Rows from block 3 of the text encoder of a small contrastive image-text model, named by matrix and row number. Rows with one number belong to one neuron. Each number is 500 + 25 x the weight over its row's rms, rounded and kept within 0 to 999. All counts start at 0. Numbers have three digits each.
After each neuron's rows are labels from the 100 texts, of 14848, where the neuron reaches its highest value: "tokens" is the input token at the peak. Only what is clearly more common there than usual is listed. The data: regions of photos with short descriptions (Visual Genome).
# fc1: MLP up (text_encoder.blocks.3.mlp.fc1.weight, 768x128), inputs 0-63
# fc2: MLP down (text_encoder.blocks.3.mlp.fc2.weight, 128x768, transposed), outputs 0-63

fc1.606:522461450499503478527484500535500496497511505523498496515510534473472478481575515524517504510504464496520525485515493467527530487501512518483494563491524486469471481507536493494473490500519440
fc2.606:485526476464528478525518475503519512503509518475526529502518482526487484487473475522524497518483495518494515482480456489544522479485432490444464513510506450539478472499492505516517523503509479
tokens: "snow"; "shadow"

fc1.182:498500500490485478478489505503558512482540496505523515509470512524551476461499509524536503487499454528526485497512491504452494506498465481495484498508526494528529523516510480469481506497482533
fc2.182:525525539507500537482498452530471503499541503526521489491487476512467463445497543496473498491521480479518519491496501521491509514514512488483513507476504496540530503498506524500501530525559520
tokens: "<end>"

fc1.537:477523482528563473525480553512515549490514463524480517505481479450513466480522487503476511535450490470493486497534468534488512516505519541537483504482499542508518465503479483500504518477484471
fc2.537:509499537485466486486519437506481444519524520478519476504521510536465527505475502497514500451556506531518516503482535467481522473506459467477495511528514462518502541504513528503502492539499525
tokens: "<end>"; "the"

fc1.189:503498501519486516507507454472487512517511491462478470489506504549517511517523497464540491457487479524495507500473513491505491559486513539497491511463486494500509538503497508517462475467519514
fc2.189:546479515546501459490511481507523512490522474484503506479505517505522546482516525526488539513495488497493509538540494469543473564490473524524516450508533488476479488513501495497463504514462500
tokens: "is"; "boy"; "clouds"

fc1.326:521459468488494532498489498497464537502544480537502495468483525478494543494492496519472517496533466506484477526487533480495505482515478489507448517478474505444506485513516524515512571483530516
fc2.326:472512508510515487523492500494521474529457508478510512504501478505470479503507515473518467495457521489500517519538464509511509509487523521484585486515519485534527518508493484479492434544462489
tokens: "is"

fc1.573:498518509507480474522486503467462515519474468540513514539547495489512486562500532472471513512475524501503519530489512537504515503509467500512511454511481506521498470501492525490486521517511447
fc2.573:507533494467509502510545506489508468468477524506540543480506471507504482532507505477493456476525518507538502484557514478524487486489509503529494497495534495519474492504470474454539479491463493
tokens: "white"

fc1.2:536477539462502566478495502483471477501468493510504492473468518548488522513476489527499495449504514515449514512510522469517443507536488457511509512490538461446512480530479536531522512503465494
fc2.2:482529464486471486523511508527553551498514486490476536502517475450516500451506503465503526500476467483502552520506476515542526455458481551520514508514439553521490494509489486490469493516503510
tokens: "is"

fc1.621:520524473445505468488556503492521482496537524481480513491463523518493502507511485494524510473534460538520489495505496473499483540498490549502483533481473496451485476513533548498491549488503498
fc2.621:507475495517515535514444521494481515507484495545496518473527484480489489505497501533459494487493544439510508499491522500476498478472517453504544490494509496524530504529445465502486424487481494
tokens: "is"; "white"

fc1.202:530522500478541523523517474497487478475509460499502513525468535516461503494483490485514508497482506531529540499512473524538467501513529516472495497461463453472465455466499507495462550455513507
fc2.202:485503496533472504461470523480518527507475515493494515458504500509535500497527484513480468487521497461459451502474499456448519521470490485519523515535495519527501570545480502535521460531461499
tokens: "pizza"

fc1.55:498514490504510563502467471529464491507508501537513449512486552495537477528507531495472526487490511508473489467504467531545465529462486484526504562501537487501510497525512511481490473476486507
fc2.55:499495537475541431468493528473478491501472486451455495495499483499476473507492468481540481509518493538523490509526511495505513470522467487494522483523475498486496486496503492478560493525515495
tokens: "snow"; "is"; "car"

fc1.740:481532508529523496521474474563488508507511514508531492521482516480494500484528468462506476528489473482509498519466480543472474598490534549519507504498533505497510532544507482502502526490503507
fc2.740:518503513501499530478518553455496491532466478498480506494547510532487527504510515527518508486501523545491522482547543462484535407486480424497492506490511485475504482485501508528501462528516480
tokens: "on"

fc1.19:489530449539529517501537509552559543492490466513472496470538536539476515512530517485483522477456507519466512540473501498522480500498469489533472515482490464467480486520517490522470460505471489
fc2.19:487534551489520483494497481501501528494514519517529510487473523462539516512515484465513474502495487522494495494487508516493497519501561472500493501496459455471491485496500509538547470502509530
tokens: "is"; "orange"

fc1.275:487474513531527494467442519505470515513514476495530460527486554494503506545500499489488474452538525455501477473487501530520466520494475479499509516502475529534485489517482497454501529506500463
fc2.275:473528519517544482508526515494506538493503482538513510487493436493528474530442494485499478506529489509483470501542483486498522477486522531461522483521509521498478549494504466489508543525487510
tokens: "is"; "white"; "parked"

fc1.106:450503518505488496519486487542483464482511512519517480506528509520491481522485469497501484517513472498511529546497507456493451505440468515487505506517520458482507490534464511500492552507502458
fc2.106:504497518521487521444531546450526540463515471483496529473518508505503534488513514461517515513446541518520509495494514476508534493521524515518455467480508533494506516472493496477566465488498525
tokens: "on"

fc1.4:467510488454456484496508462461505465534512460501544513502495526500514493510465471490500532502474439511480467509479454466528517532481515454511543505518506490500499533516479495527502486495548556
fc2.4:561474494524535539477507542539481548487502506524523462541503479514480483505507493518469485485551540495497501520519513551479486468490480490521493474496491515471498515463482536473501481513515488
tokens: "<end>"

fc1.678:493525514459523479473492524498525490512496476531484530506454534476496466506488486474513507452521466539498498449503467470501513470505475531519532519476494503489494467520524503487497543498472476
fc2.678:506485489514485522510504483517493500498488515472515479497533479551486542520518474530499485539503520452516517544485527505495514537483482443470469497527484488501486548509462521505488425501511521
tokens: "is"; "on"

fc1.619:497489526524489482544503530492489462503493498522509502544500481508489555478502525489520462503490474481469479490554521530486515517479499513466476452461473535477526436496498508441531476448509518
fc2.619:490488481459547524497541467500501506527545513546487499525522470521477517460488504489438520504481450455471459487460483489514500514514505492521504475493499468536456451499503497505533538502520492
tokens: "pizza"; "on"; "and"

fc1.554:531538539527465446530508495511487525529527504495507499536485466518498475465512524489561496507479513465510489482537494508509542524478482490504454533442478516518497475466459492503484467532492478
fc2.554:474463473500541515468502483497508464482478480514511499468499539495505544507480504498476520498530509531491520549455501477479465465525503498518558487532512484443488541516503498486571536497535520
tokens: "white"

fc1.102:491484502517525474522465497485450456508489470524493478547474498511497515534506499515496452506469467445476434482507524514505520530478517508439489460498532494515464474480518468473497480472515485
fc2.102:471474498472515551519528508477534504522533506487492520523521472516455492482470478532481553474508487452470499508505544506545515547506492471480518520498523478554499452487502468485493520522508456
tokens: "pizza"

fc1.521:500514468493497492503509491501471516529513501514490475517511524493495490532528498457461504494507554505469492527491533539525478510494475467492474495495525484470514531566470485553499499552467522
fc2.521:488482557521516486482500490515522530498535513525491518528489547461536509485515502492564539499510491461495492494487518528525509533488512447473473484492464480532485495483524463556517492475484521
tokens: "red"; "sign"; "shirt"; "orange"

fc1.95:509517490507515506488496530505468510497523469515518436476501513517493538504472479503456476458512516478492435468485485541491481539463480523481532513504483530499485517490497460491546494469523478
fc2.95:504517547465498500511545492459528509517523502463515503520496435529518452476503482504463505513510512445470533477514505504537511469515492516484504480497465514510469463503520519517536530504497479
tokens: "pizza"; "head"

fc1.624:460490531537499509509461445451494502481520468488493454508486526486499517513532491507488465533519471462468529490547498483455534512480491505508525553499498506485517501499475527488451501468444504
fc2.624:504503526529498467487497551477504494514536497448489459472463505487496513513479510511512538518513498519455499537549520462499514510476505489468480513508460482468477552495525527486494484529493515
tokens: "<end>"; "man"

fc1.7:515512493551491540517507495516469520502552514541521554516490488502469502485535484513526527492497506484523444474494508503586483519483486518514509495501442453499532488510465515493485515485482499
fc2.7:514468487495519489460491517481533476487446504511520515470474515510501494503459552496514486505509512539459549533473485465448517510520519461478503489476552512434459511499529487515572516512520532
tokens: "white"

fc1.601:499500506450518506504521480494485529524508467485487505515510512506557451529526526469517487491454517524495489498501498503530535498480506472530473450493510458482497535548487481463478536509521499
fc2.601:512515514492495496496542508505553497508459559452524550464492480506523531467511495504539513507495474449504484495490477523529475526518530489490499450482474484511517474503549507535496494540489525
tokens: "red"; "shirt"

fc1.405:527561504525529486508566463497519494512526556508510513568492474556508464493513496477526520537458535499515515460515476526500502527489521528487503493459489476504539508464477493478458519457498478
fc2.405:483466497490477502509417529512479488488479440505492464451514521468492536502448501535461481483553496494527498502455532476489508466503456447528505497503506521496443507531522487545544499514503516
tokens: "white"; "the"

fc1.305:475527494459475460498468457501502475468454479532516479540511491492513468532504527520494494464467495486498451505476534559484488470488482483523482524523483478505500521510528489461490522475509471
fc2.305:505518496528487514541511466534439513456503454457502499466504485514474476496487466475470500516516510508523510525546515446512464512504492509508492491458572488515465508493505509470480500483505490
tokens: "white"; "bus"

fc1.565:521503506473485552526503506518468461482503486494470501532492486537514526495431502513507520474465531489526560491525499508545484489512497481523509512504518467439482499505452476521489494473485475
fc2.565:471547492552514489450490489501522555496491481505518503478496510483491480497558485481468484531509472520464478492447485511485498455469535517474502508501432496548522527501529509496527496516505494
tokens: "pizza"

fc1.9:502490510491492473515490480494485526513486462473492491507514520500485527503526503506457519500510543495516460458504499524505540523483493488454489474541492455482454434435509477507489504503495481
fc2.9:499472470465549515462557529483498516491516495472477528539491494512462495481421511513478536452480470491482518518502524476556503494540527492497531491510490534524477504540508502481481499522488495
tokens: "on"

fc1.705:538534483486478546507477494523534488483488504493513492510512548515460485521497472443517521480561490486523500468505470472539471486522521463507542507484467459532529513488497531504477521513457497
fc2.705:475473532510492488477492505477463534505487517502483518491484471534510548467513499536491478491438494506501492480473524537516523488485478510514435491502475541473431503527489467510519474447517516
tokens: "white"; "of"

fc1.680:520507469538498515481483500496501493497489438469471493488490506512497513555501506461440539478474465493489518459510489516501500521546484511534502537525518506491508446499499536513492511551475437
fc2.680:508508523463514531522505494474480456486484510492514504537477504480527474484483493458521485479528523529524516468447466533491543504508459458526489529510485516526532502505500498501556480502500515
tokens: "sky"

fc1.44:511486484481464457497505515492501518518517471496519501491473532476495496524527504506480536501523524464529479462492509509491524546487515477476511482575497476516492467448475487498492515498499492
fc2.44:477485500501538501488548546495509521509523508491496540509509500502467514501427503529499483454469488489479533503539517491540523472507530483481500466496486536531494499514499491468511468501498450
tokens: "pizza"

fc1.136:540529534540528531495499461483502520492531550517523523526500477527453499480543472513484450488507525473492486522506500480491489531482479465476490503444503506533527469514483560492465533518501516
fc2.136:476476446477490510506498539561494473546490480489505501486506494480512514500453546490505520498491494482506529494475479520513542469511497521523517462565514518462476522485511423495542478484527477
tokens: "on"

fc1.122:515449521488517491477453528520486539478454496479504446493473534474512504506487536532465497487504494484499531522498507520496477506493490477519476508491509489529538520517463499530556479510525509
fc2.122:475543481489485498523545463511520498507546492518500552508538472487482519469537494456525536496504496521480476502544510479493511491511493525497488487507514515475455469487551520460468559533488530
tokens: "on"

fc1.508:530487470494500468535506500494493531484477507505469470523464481462468515509537471485446471520493501486491486549487461483506477531487526511485509502480544486452500517467528506483488508490512510
fc2.508:534510519533529542504466496527426536485455468506502489462531548529495508511502508457488499504461487465474503495487458492523486490502527507438485480552512541500529465521484477525499492510485534
tokens: "on"; "sky"; "sign"

fc1.11:529492468541535516500499502485487536504493501559469466471482500491448499512460503476486455502521459527490566473545474520500502526486497507546495533460525472523471514457529492477481498504525497
fc2.11:483496519486500504550548499488474528527494529508487506512516462486477526484486462511542512468471548489496536493450528479503526462503491494507496497504488475521516496545560499531511480490490538
tokens: "sky"; "plane"; "in"

fc1.72:528470522492490498497473466494485479459489487483496444469507486534466547494470517526519512485511481548450490493468498488493504532504469496492515518519514489508463502532553484471468499499512468
fc2.72:476485519488502507475563513506502519537540529491506536525538506472493488491533489464493472480534476494535560492519510506527491488471541549481439475475510530498537522474488466529517472469504534
tokens: "sky"

fc1.133:544478488510462528494466487447428501520506506554450509542532522509484467539540544520485546505481453479505533452506499520522497517506503523535555531537516479509491469496488492462490536522463496
fc2.133:488551523514503527518496517490474507484510489457497457458511489508538502538495490498520489491470500541536480518488451502465548462508452483497487552470514526483496517453561474485464474495509511
tokens: "snow"; "."