config = dict(
    model='contrastive image-text model',
    dataset='regions of photos with short descriptions (Visual Genome)',
    train_examples=203450,
    image_size=64,
    crop_scale_min=0.5,
    horizontal_flip=True,
    color_jitter=0.1,
    tokenizer='word',
    vocab_size=6471,
    loss='sigmoid',
    embed_dim=256,
    encoder_arch='resnet',
    encoder_norm='batchnorm',
    encoder_activation='relu',
    encoder_depths=[2, 4, 2],
    encoder_kernel_size=3,
    encoder_stem='deep',
    encoder_avg_pool_shortcut=True,
    encoder_widths=[48, 80, 144],
    text_encoder_causal=False,
    text_encoder_width=128,
    text_encoder_layers=7,
    text_encoder_norm='layernorm',
    text_encoder_norm_position='pre',
    text_encoder_activation='quick_gelu',
    text_encoder_mlp_ratio=6,
    text_encoder_head_dim=32,
    text_encoder_fused_qkv=False,
    text_encoder_bias='qkv',
    text_encoder_qk_norm=True,
    text_encoder_parallel_block=False,
    text_encoder_inner_norm=False,
    text_encoder_positions='learned',
    init='xavier_uniform',
    residual_init='scaled_by_depth',
    optimizer='soap',
    beta2=0.999,
    learning_rate=0.0022,
    beta1=0.9,
    shampoo_beta=0.999,
    eps=1e-08,
    precondition_frequency=25,
    max_precond_dim=512,
    one_sided=False,
    adamw_lr_other_params=0.00089,
    max_steps=9300,
    batch_size=256,
    epochs=11.7,
    lr_schedule='cosine',
    final_lr_fraction=0,
    warmup_steps=930,
    weight_decay=0.2,
    adamw_weight_decay_other_params=0.05,
)
Rows from block 2 of the image encoder, named by matrix and row number. Rows with one number belong to one channel. Each number is 500 + 50 x the weight over the matrix's rms, rounded and kept within 0 to 999. All counts start at 0. Numbers have three digits each.
# convs0: first 3x3 conv, stride 2 (encoder.blocks.2.convs.0.weight, 80x48x3x3), inputs 40-47, a 3x3 kernel for each
# convs1: second 3x3 conv (encoder.blocks.2.convs.1.weight, 80x80x3x3, transposed), outputs 40-47, a 3x3 kernel for each
convs0.7:499444410463484445435372473621485482461479570507383519527474531487439481485539569489405471539578574628573525517492482516490535471472556497533502493524543537470507523552494520507494404371522499543467482423508503539500
convs0.8:449454487503523584511502613505440511546492460474591527518533577567585511472505430465501596504518535479614481527402424463539413462547415544566537475464534535561545448494406548596506529598529473520535485505623543541562
convs0.9:483492481459406560486547614496490466481435521526545567487448485380388515488449525559486501537483471536520461522424538461458530480521557474442438475473560462482625474406507462371488426439572553514506544466586609513549
convs0.10:484475483454507600467441527438505466480457532447474552492478481489561531448403469448476517449469495490497471534517608522565522442487418493514516494497431480588448440464498509481592555442477424376532504506474604569570
convs0.11:513521427536465362508519461544549483555450540508459462483470537493426495560571619465534459484591553492629472497540588505503554543517455504496528503488424537516465513436456507561482468466418413513524467423591441554498
convs0.12:553514456507466479440448500510507466434450398462415422466491466541588458548427422508487499529489463474446483410447565483485496479472516474471515511508518457468461527463517522532550459480429572525548543554553525531483
convs0.13:525526550504447483559563582490436511419504470528442453418541462394470487572514481447598475564579546443489547535484485449455522443553509507467461507465509480500470497529517485510470507573525561599523590575495515447488
convs0.14:503441488513475575546499518461576516449422563522413493460563533461461588544415486414415549529488476552536423561478546523497438544578511433528510498441516496469456457491549584554527548523462525566413507530477473511587
convs0.15:567440515458410456559472457549652552458416562479551441532516440529565514489462498415495449528577510457452489446547570552522578518542597554571449494459502476510507488521404531532520482446520523529470444538446466483503
convs0.16:509494539527517512473478495552540513509376612517487559386444486483404480437464463551530506561494477671536468517484534511548539490522525508521601482510509490502525435423470440425525550514505412502518443535569480530542
convs0.17:494595479549513500491512519413450438566423438413579542437501479537596485559480462541434529501502507505509493418451580486390551504496499487615530459570464470543546505555594449507567534458539537570542519511538520513568
convs0.18:512482448383533550532525489550535484431429400488499509425481524471488514487445505547555443482436456457526398482513474550526539452370475513465552457516560519636516485496535419533474531491498494545406448445428479474525
convs0.19:473475502468514500505507543578545526439437482476449583507489538488489504463479476632454418471445464437508580538625534565640456448492420493432484501443433438505575527574490487541489491445527494550445466438566449560487
convs0.20:401493551465519494467450534437471486457461452524571448402421524320461566516516620506489494580484587472468549498495477472515439571519469451438533489555513571569452471562522477488512512564485548524468544468454498423512
convs0.21:565543507589515493474470459542538449572553516581514436526527468455538508422550563568493557390504560411486443508452494479499546510503517462473551435547653523385534530498503518555483527494523554538562555535403586518497
convs0.22:469478524500495462542559501541582516570620542515532553508597509493520511437462491475583576590490484601564458468418504540505499540541575586495555425567463462495504506567523452502456541489479574533509445548528557529483
convs0.23:456482532570561529474470464435514447600569465587601489458493512567562474531417491524437551519587519476461563578456508463442551467453470414436520466458461477522441463501513456478539474456436528423470498558509530517576
convs0.24:441515518485454528446486460556499493574540463547489468509501459565512450504474472505545420499515488507503556508479498577505487516547533488475519505456422520474485464535491532514473542541514434509512518500554495551497
convs0.25:429385380539551454604600477523383386589523425593686505468507572522547580523466545428412445463421400567456415473504531413577562423516479531635537522575502413501429490507410481493454487444528562660542480522518518443562
convs0.26:519574504558539426511590437509533509479510496519453449542415516413443608486509605538480522420475574441491527461484437483512479514506529469510554457458536564521528537460436482434495508482545412490499489477379531425517
convs0.27:534448435412427460461468528515510498483483541382541556507457448500453456508448478401512445530585511472546601559523505553518488476543510534414428607471422494517486538530496489512454412488509499427485407416501599494478
convs0.28:479613510495506567508508470442529521473449536557535572556579574496492513501465447435489505554537637395491526508485458436470456524495511507571544442450450521501511496495514482492432455560477503497538481461494454451528
convs0.29:509446529508611547512517479434471537379475497501514521540527502606532580537413485370473469462483461566451552510551474481541501423466526597479459464505428488505499531510495499529513475543510461515477450403400549524494
convs0.30:534569529537540485504477528518570419569565511579546554498476411521497528440474560490478440474524494581521557472497518504441522478460463427383420602459498513534502486468503442438485432442449554465398567525438576534458
convs0.31:477489555474575515416473545470445530467544486478506476408432475528518560567539491420527645491555571494482502481613446501549459481561439536499495491553540532599547465538498477567460577541444505566571455508695395500466
convs0.32:528458498465551561485541586483425468430495448584541561475454493446485415604502590433521498534434461588514490498488516559561482596541518528457492469410462510548502495446540519526542481542632462500584548452481527484468
convs0.33:490456513485505570474495487543567555529631566535541500449506471452571452497479416496492512490472497552509457433527610408564601452444502458612523475529566460420431483535545438482592461451530521534446441510407570450469
convs0.34:488508543540475414606531421497502524485419538526503568530478447586536532522470538452544581385538519444448555477506554379491603430495522494505568405502606515436489488581582560546533520530581514443416485583482537527450
convs0.35:563581577523563540524498467518449463535450411511445479521484543537486614588541593502504488519476606568518554549514575488585530480500548440423502479464536455501532486527595493499527498481560553484533503543489416573514
convs0.36:463562583513508469540503423440472556481417472508450468426512491505428493495414466545475565440540525546484498505442526475518475536502493536446486561598516467431482456384447385453430440401463534512540562532547525493533
convs0.37:426439362394327493406455537445491467440505486456499545460479476455491566479421545466527552480511466429483479509525506490530506556480535537424437483473529463478517497506446479449579551450526517531514578597509361437506
convs0.38:390446480420490582474501467406494570485469486527526491524479562540482454534590595470398465477436466627572455505533492519474520505505555463579558490546562462476510477513469462525530486540534612566425494492450532542561
convs0.39:537507475499479525475457389435470454555556468524480460444504447546550454530423539461495515418461501470446511438426579530532500519561590529553525580475465505436509512449462439485465500550457442536582506610561540475511
convs0.40:487458438471495435443474455463412486420472563506395527474433418528488444571477489483486449524442447455505491602552394571642456565555441502491536575529631457454489503612465469526404460533414569609453555579366578511446
convs0.41:479413429524447363514469428535426477477481504486537479572469541475527546465507560461533467445493543463555482572586497537497449511436457529462498547471568499560514504507472588513389564474372492462507511466450456598550
convs0.42:442469419447451525564566579428475549491570494433543544510445475477450446548475532556386494385436530491433529484446476487495478489549524477521463515549464493611562507483563497493483441423522571425487575483415532409548
convs0.43:513464532423526533485483527505419476427572568462530474541539522517491483518483482409530544487529538492527591480425414469425376461471446610542515474549448465468502503555460458531482359413463602556503554454462483515556
convs0.44:513527543428538488397460528453536581427554509480440437598598531608530385453511475472489442416444469452504458487570546502513499544496481509516506538487563486408447551525576503465453454554506497434483484519485495512457
convs1.7:540416472431576614484498385593552438526513577453534551577499570466475431470560577482545619537519467489579544501531494542510507515465538443393452444559516515441466501478475556448553512592507589500426532617422434503407
convs1.8:527407455514485589431480427485554624485435406506464455519557563556441433431495516506603567509499518447466422452602503437487476431427412527540541456415488538562465511544487471443492536635487501615529457479473500536496
convs1.9:513401539535528550487544477525525469609507524496554466558552508495470517483464461556520514459371464444554575517569561438440538477481486555472386550467521393549442492509583561458470513419480468491486492491408447547469
convs1.10:515469482431515519476358521474439505485542470512506477423364402525509476573492569525393458532473537518493556499431472621569533548572465578561439567586460450526512545417486518475560568551546480495520449472582538446470
convs1.11:496537570458467511456519479542472512435637516506600511457506508565526531425454447560485496567510545548431570479580504453468542550550484436457436485504502493493490510500564482534471477434468510424462560467518491521497
convs1.12:487573544568570483490483494397438513484518375497511459488447438390471353328486547519528449486505473461624540505501543605416497411427453608490399538560384544522537451459481448497600464510512544423484470474445483427520
convs1.13:471429517615394434453575488467493564516584553478464502434482504428468525454440505524524416494582497491457581484439388446479476458461533480444529517427494449511533504631585446425485542497494479466511543677502391428448
convs1.14:431504496414470506520485449513544500461551485478419526494512491426511466545447450532481407494484469521524471494443539550550483477438619536427604457474463403456446519461545510424412533453460554543453514498524456515477
convs1.15:515621591492413514530489447414449572506521467563480560531545531477433487491577488499527485502454566447404480523569459466480560474485412561514415419413509568531460489472586483504512489549453476421504512522554465443489
convs1.16:416436467502553589518445425493548468501536508501521556425524500490514486476546461597562530459528512494475454582557506509565512506478560570474420572499509373468461522472470418438429592562527550472527441498460343450527
convs1.17:502488438474572503463529619549567498521611390659505404604476510493410492528496533408441467548486495458437462417458491546412424431523489511506434502559463509465477468515383475542618508499442502415467462467451482564424
convs1.18:495470572439449516500448442383457489480602506535429519522491511522506430523503465531635517509383543459479494547450588505451527535481453483493496574538535541382568516385572471511500569500569500458353521561502465469421
convs1.19:511552580482619482495429490525480488442627569463516517533625564499443389420475522588559533452545470468489569430462488547671535597499469436470483451603430543496465481481409504453549507542533510490438478572470576548517
convs1.20:430496476535421425569506486495493513497488615405426486505523568539490530532522577499402550509524397487451488517508478447514461522601500474523509407685526548486493505462501488528413483424404469458469509441534508463450
convs1.21:476504485445523458642546479426481534535424540569512477502491504516436409617477413499471408480498506591490453519541490441451542468517488499527464495547435525447602555515499519507452511466546541478480487500523570490472
convs1.22:501632447460409507445471484443464453559429527486505447499517487536375450457479483528498510549459557449427467446492518410437594427523489489440495506473498520498464540503463445447440452452490468481494512479514448412475
convs1.23:466548475473507510547502546533532574553445529518597469450549438514488505487500524533498567486590471552543503491552432487409504521568540508489478562522536380499390500476510550548486500507466498433476556440473441544459
convs1.24:551477495483507525518543484527519529461539619423573528504404408495542430558477595459462541492512448423440484466516468465499401493480446509521531499443527446495606554557661535457466539503448516483554585497445526556521
convs1.25:489498565472423551460567487418474511527498493476563486453463504491480501451489501466426445439570456409508465498591518395605490494485485518446468479565577561551591530440480472557451463500438502492472495419464429509524
convs1.26:461410488543475507543557510524529469559458444461474444538525480467482558533454460470475495501468471535489480515517377488490536481566365463484522480444451452406486642499486463507480549516527504556521489601493535483465
convs1.27:570450603482536498461436410504447455488492544558511474479552486413521488532581556527441557512448410466476505466501476520546495555444509480515465594594583520475480425519451489486487447504510476520453501471469417449440
convs1.28:512491522464542472489492503564520516448501455451462530536482521452502546527477517492498537533533388484479496527548488521504499531524580464485522497496423474529485507511511520535404594455544358389477456491471497552481
convs1.29:491571530523548486534582398523485477547489557520531576555574551518468557560607570518437467473510473446509475564463524544497470563553580467445456544475580456553433419531485461441492527417543517511456408513477536521517
convs1.30:507514472507523516523532499473536587520396467415531537499463544468486440490550471477503571474500501492531442607541493483546537469474560424400527547546448475451579509499526489572478518401571487579573525377529504445457
convs1.31:544491560508523467552552469467470466570547587537471510459424542506564548577475534452453465505529501482485443454472521381522390471570530445578577386579527472562501472502475523492502532400517529572495563503541458513505
convs1.32:558556494460439512478576480425455598455490510441517454502406534478476394432502506568431405578519506481436510426483530485541461580511495482455528561420511551545383487530498487506526360465564466535465532452477494444455
convs1.33:559616544580471603529509595480432448531495530581488463514547527440411518498510510533567527451431520561565516510635533561492569501589514516471416487520577482432592543424516552650530494567496416522441503483554481444563
convs1.34:559609487509532577460465478405486488436526558542475518495529550494498593494558478494592499556602455489564492587431448522558453453595557509537484512582545455407450519546473484440477548456441468567500431587508498569543
convs1.35:543436487535481441490550521473524444523510431478433595529553469519442471524439453511446434484452522510564480469463479461479485535519463542507425570504473542500531612523484536603521526374404573568515426500497482489474
convs1.36:508604518469568471428485643470437528517490476614414433499499517517520480508522491566539587453472514493393475560474480470579511443487573632458401443461404514578441482543513528516517508448481525473470583475466442486511
convs1.37:494441545456492558683514473489480420422553435452484439486433444568504514532473481574506439442518568469454451555484497476455545474496554517559514484424551556454469546499468495497531463527508553479482407461533459483465
convs1.38:492561462489494407484530472551464452509445474479499412506536542553457490556475549463520456481457574530488522495483569466452557467444501545465495451435560554467565459506497444517475445403458469582417511468512503497446
convs1.39:576523534533407446512568553441515474584632416559482560524551549504538466453528526472627527525540531472523542501502399494485485505538514461571486442458512557522605500410442451391445558602535451423542510430408569511440
convs1.40:490512513553518390493590447449472440523457503493474485492544458548533521577492558456457491504538482403502488458495459423500612554502507585469518590509506541578532461478443467489566452491493489563504441452562471479552
convs1.41:445500560470624476501539460568452567563631454517494422604470468521446446495470547478455525425421519509440623434553406491467475496481552513442583367501549428445407504490564424455468424584465573443485484429476536459481
convs1.42:486511482535499485477460458475504501424476560513519523523423455406482491486444443495531515546487660539374577451546427526533502596461558505517527366564499424608516494535398534540475507500529512491524583518483428492495
convs1.43:460439418431583449593525554490519463432580531495462564515530504468447593536524435460466461518512494531445440518527516574570502543523525456384459468445448464443353465485411528415562541528575563554573496521457445438516
convs1.44:497516561562482509562425509493472544604478543530504535558644568541491519502409495455483524414429509446455434480591537476465623458461506573475549561477455571474547457490504524498511487480451513626587502476494533548538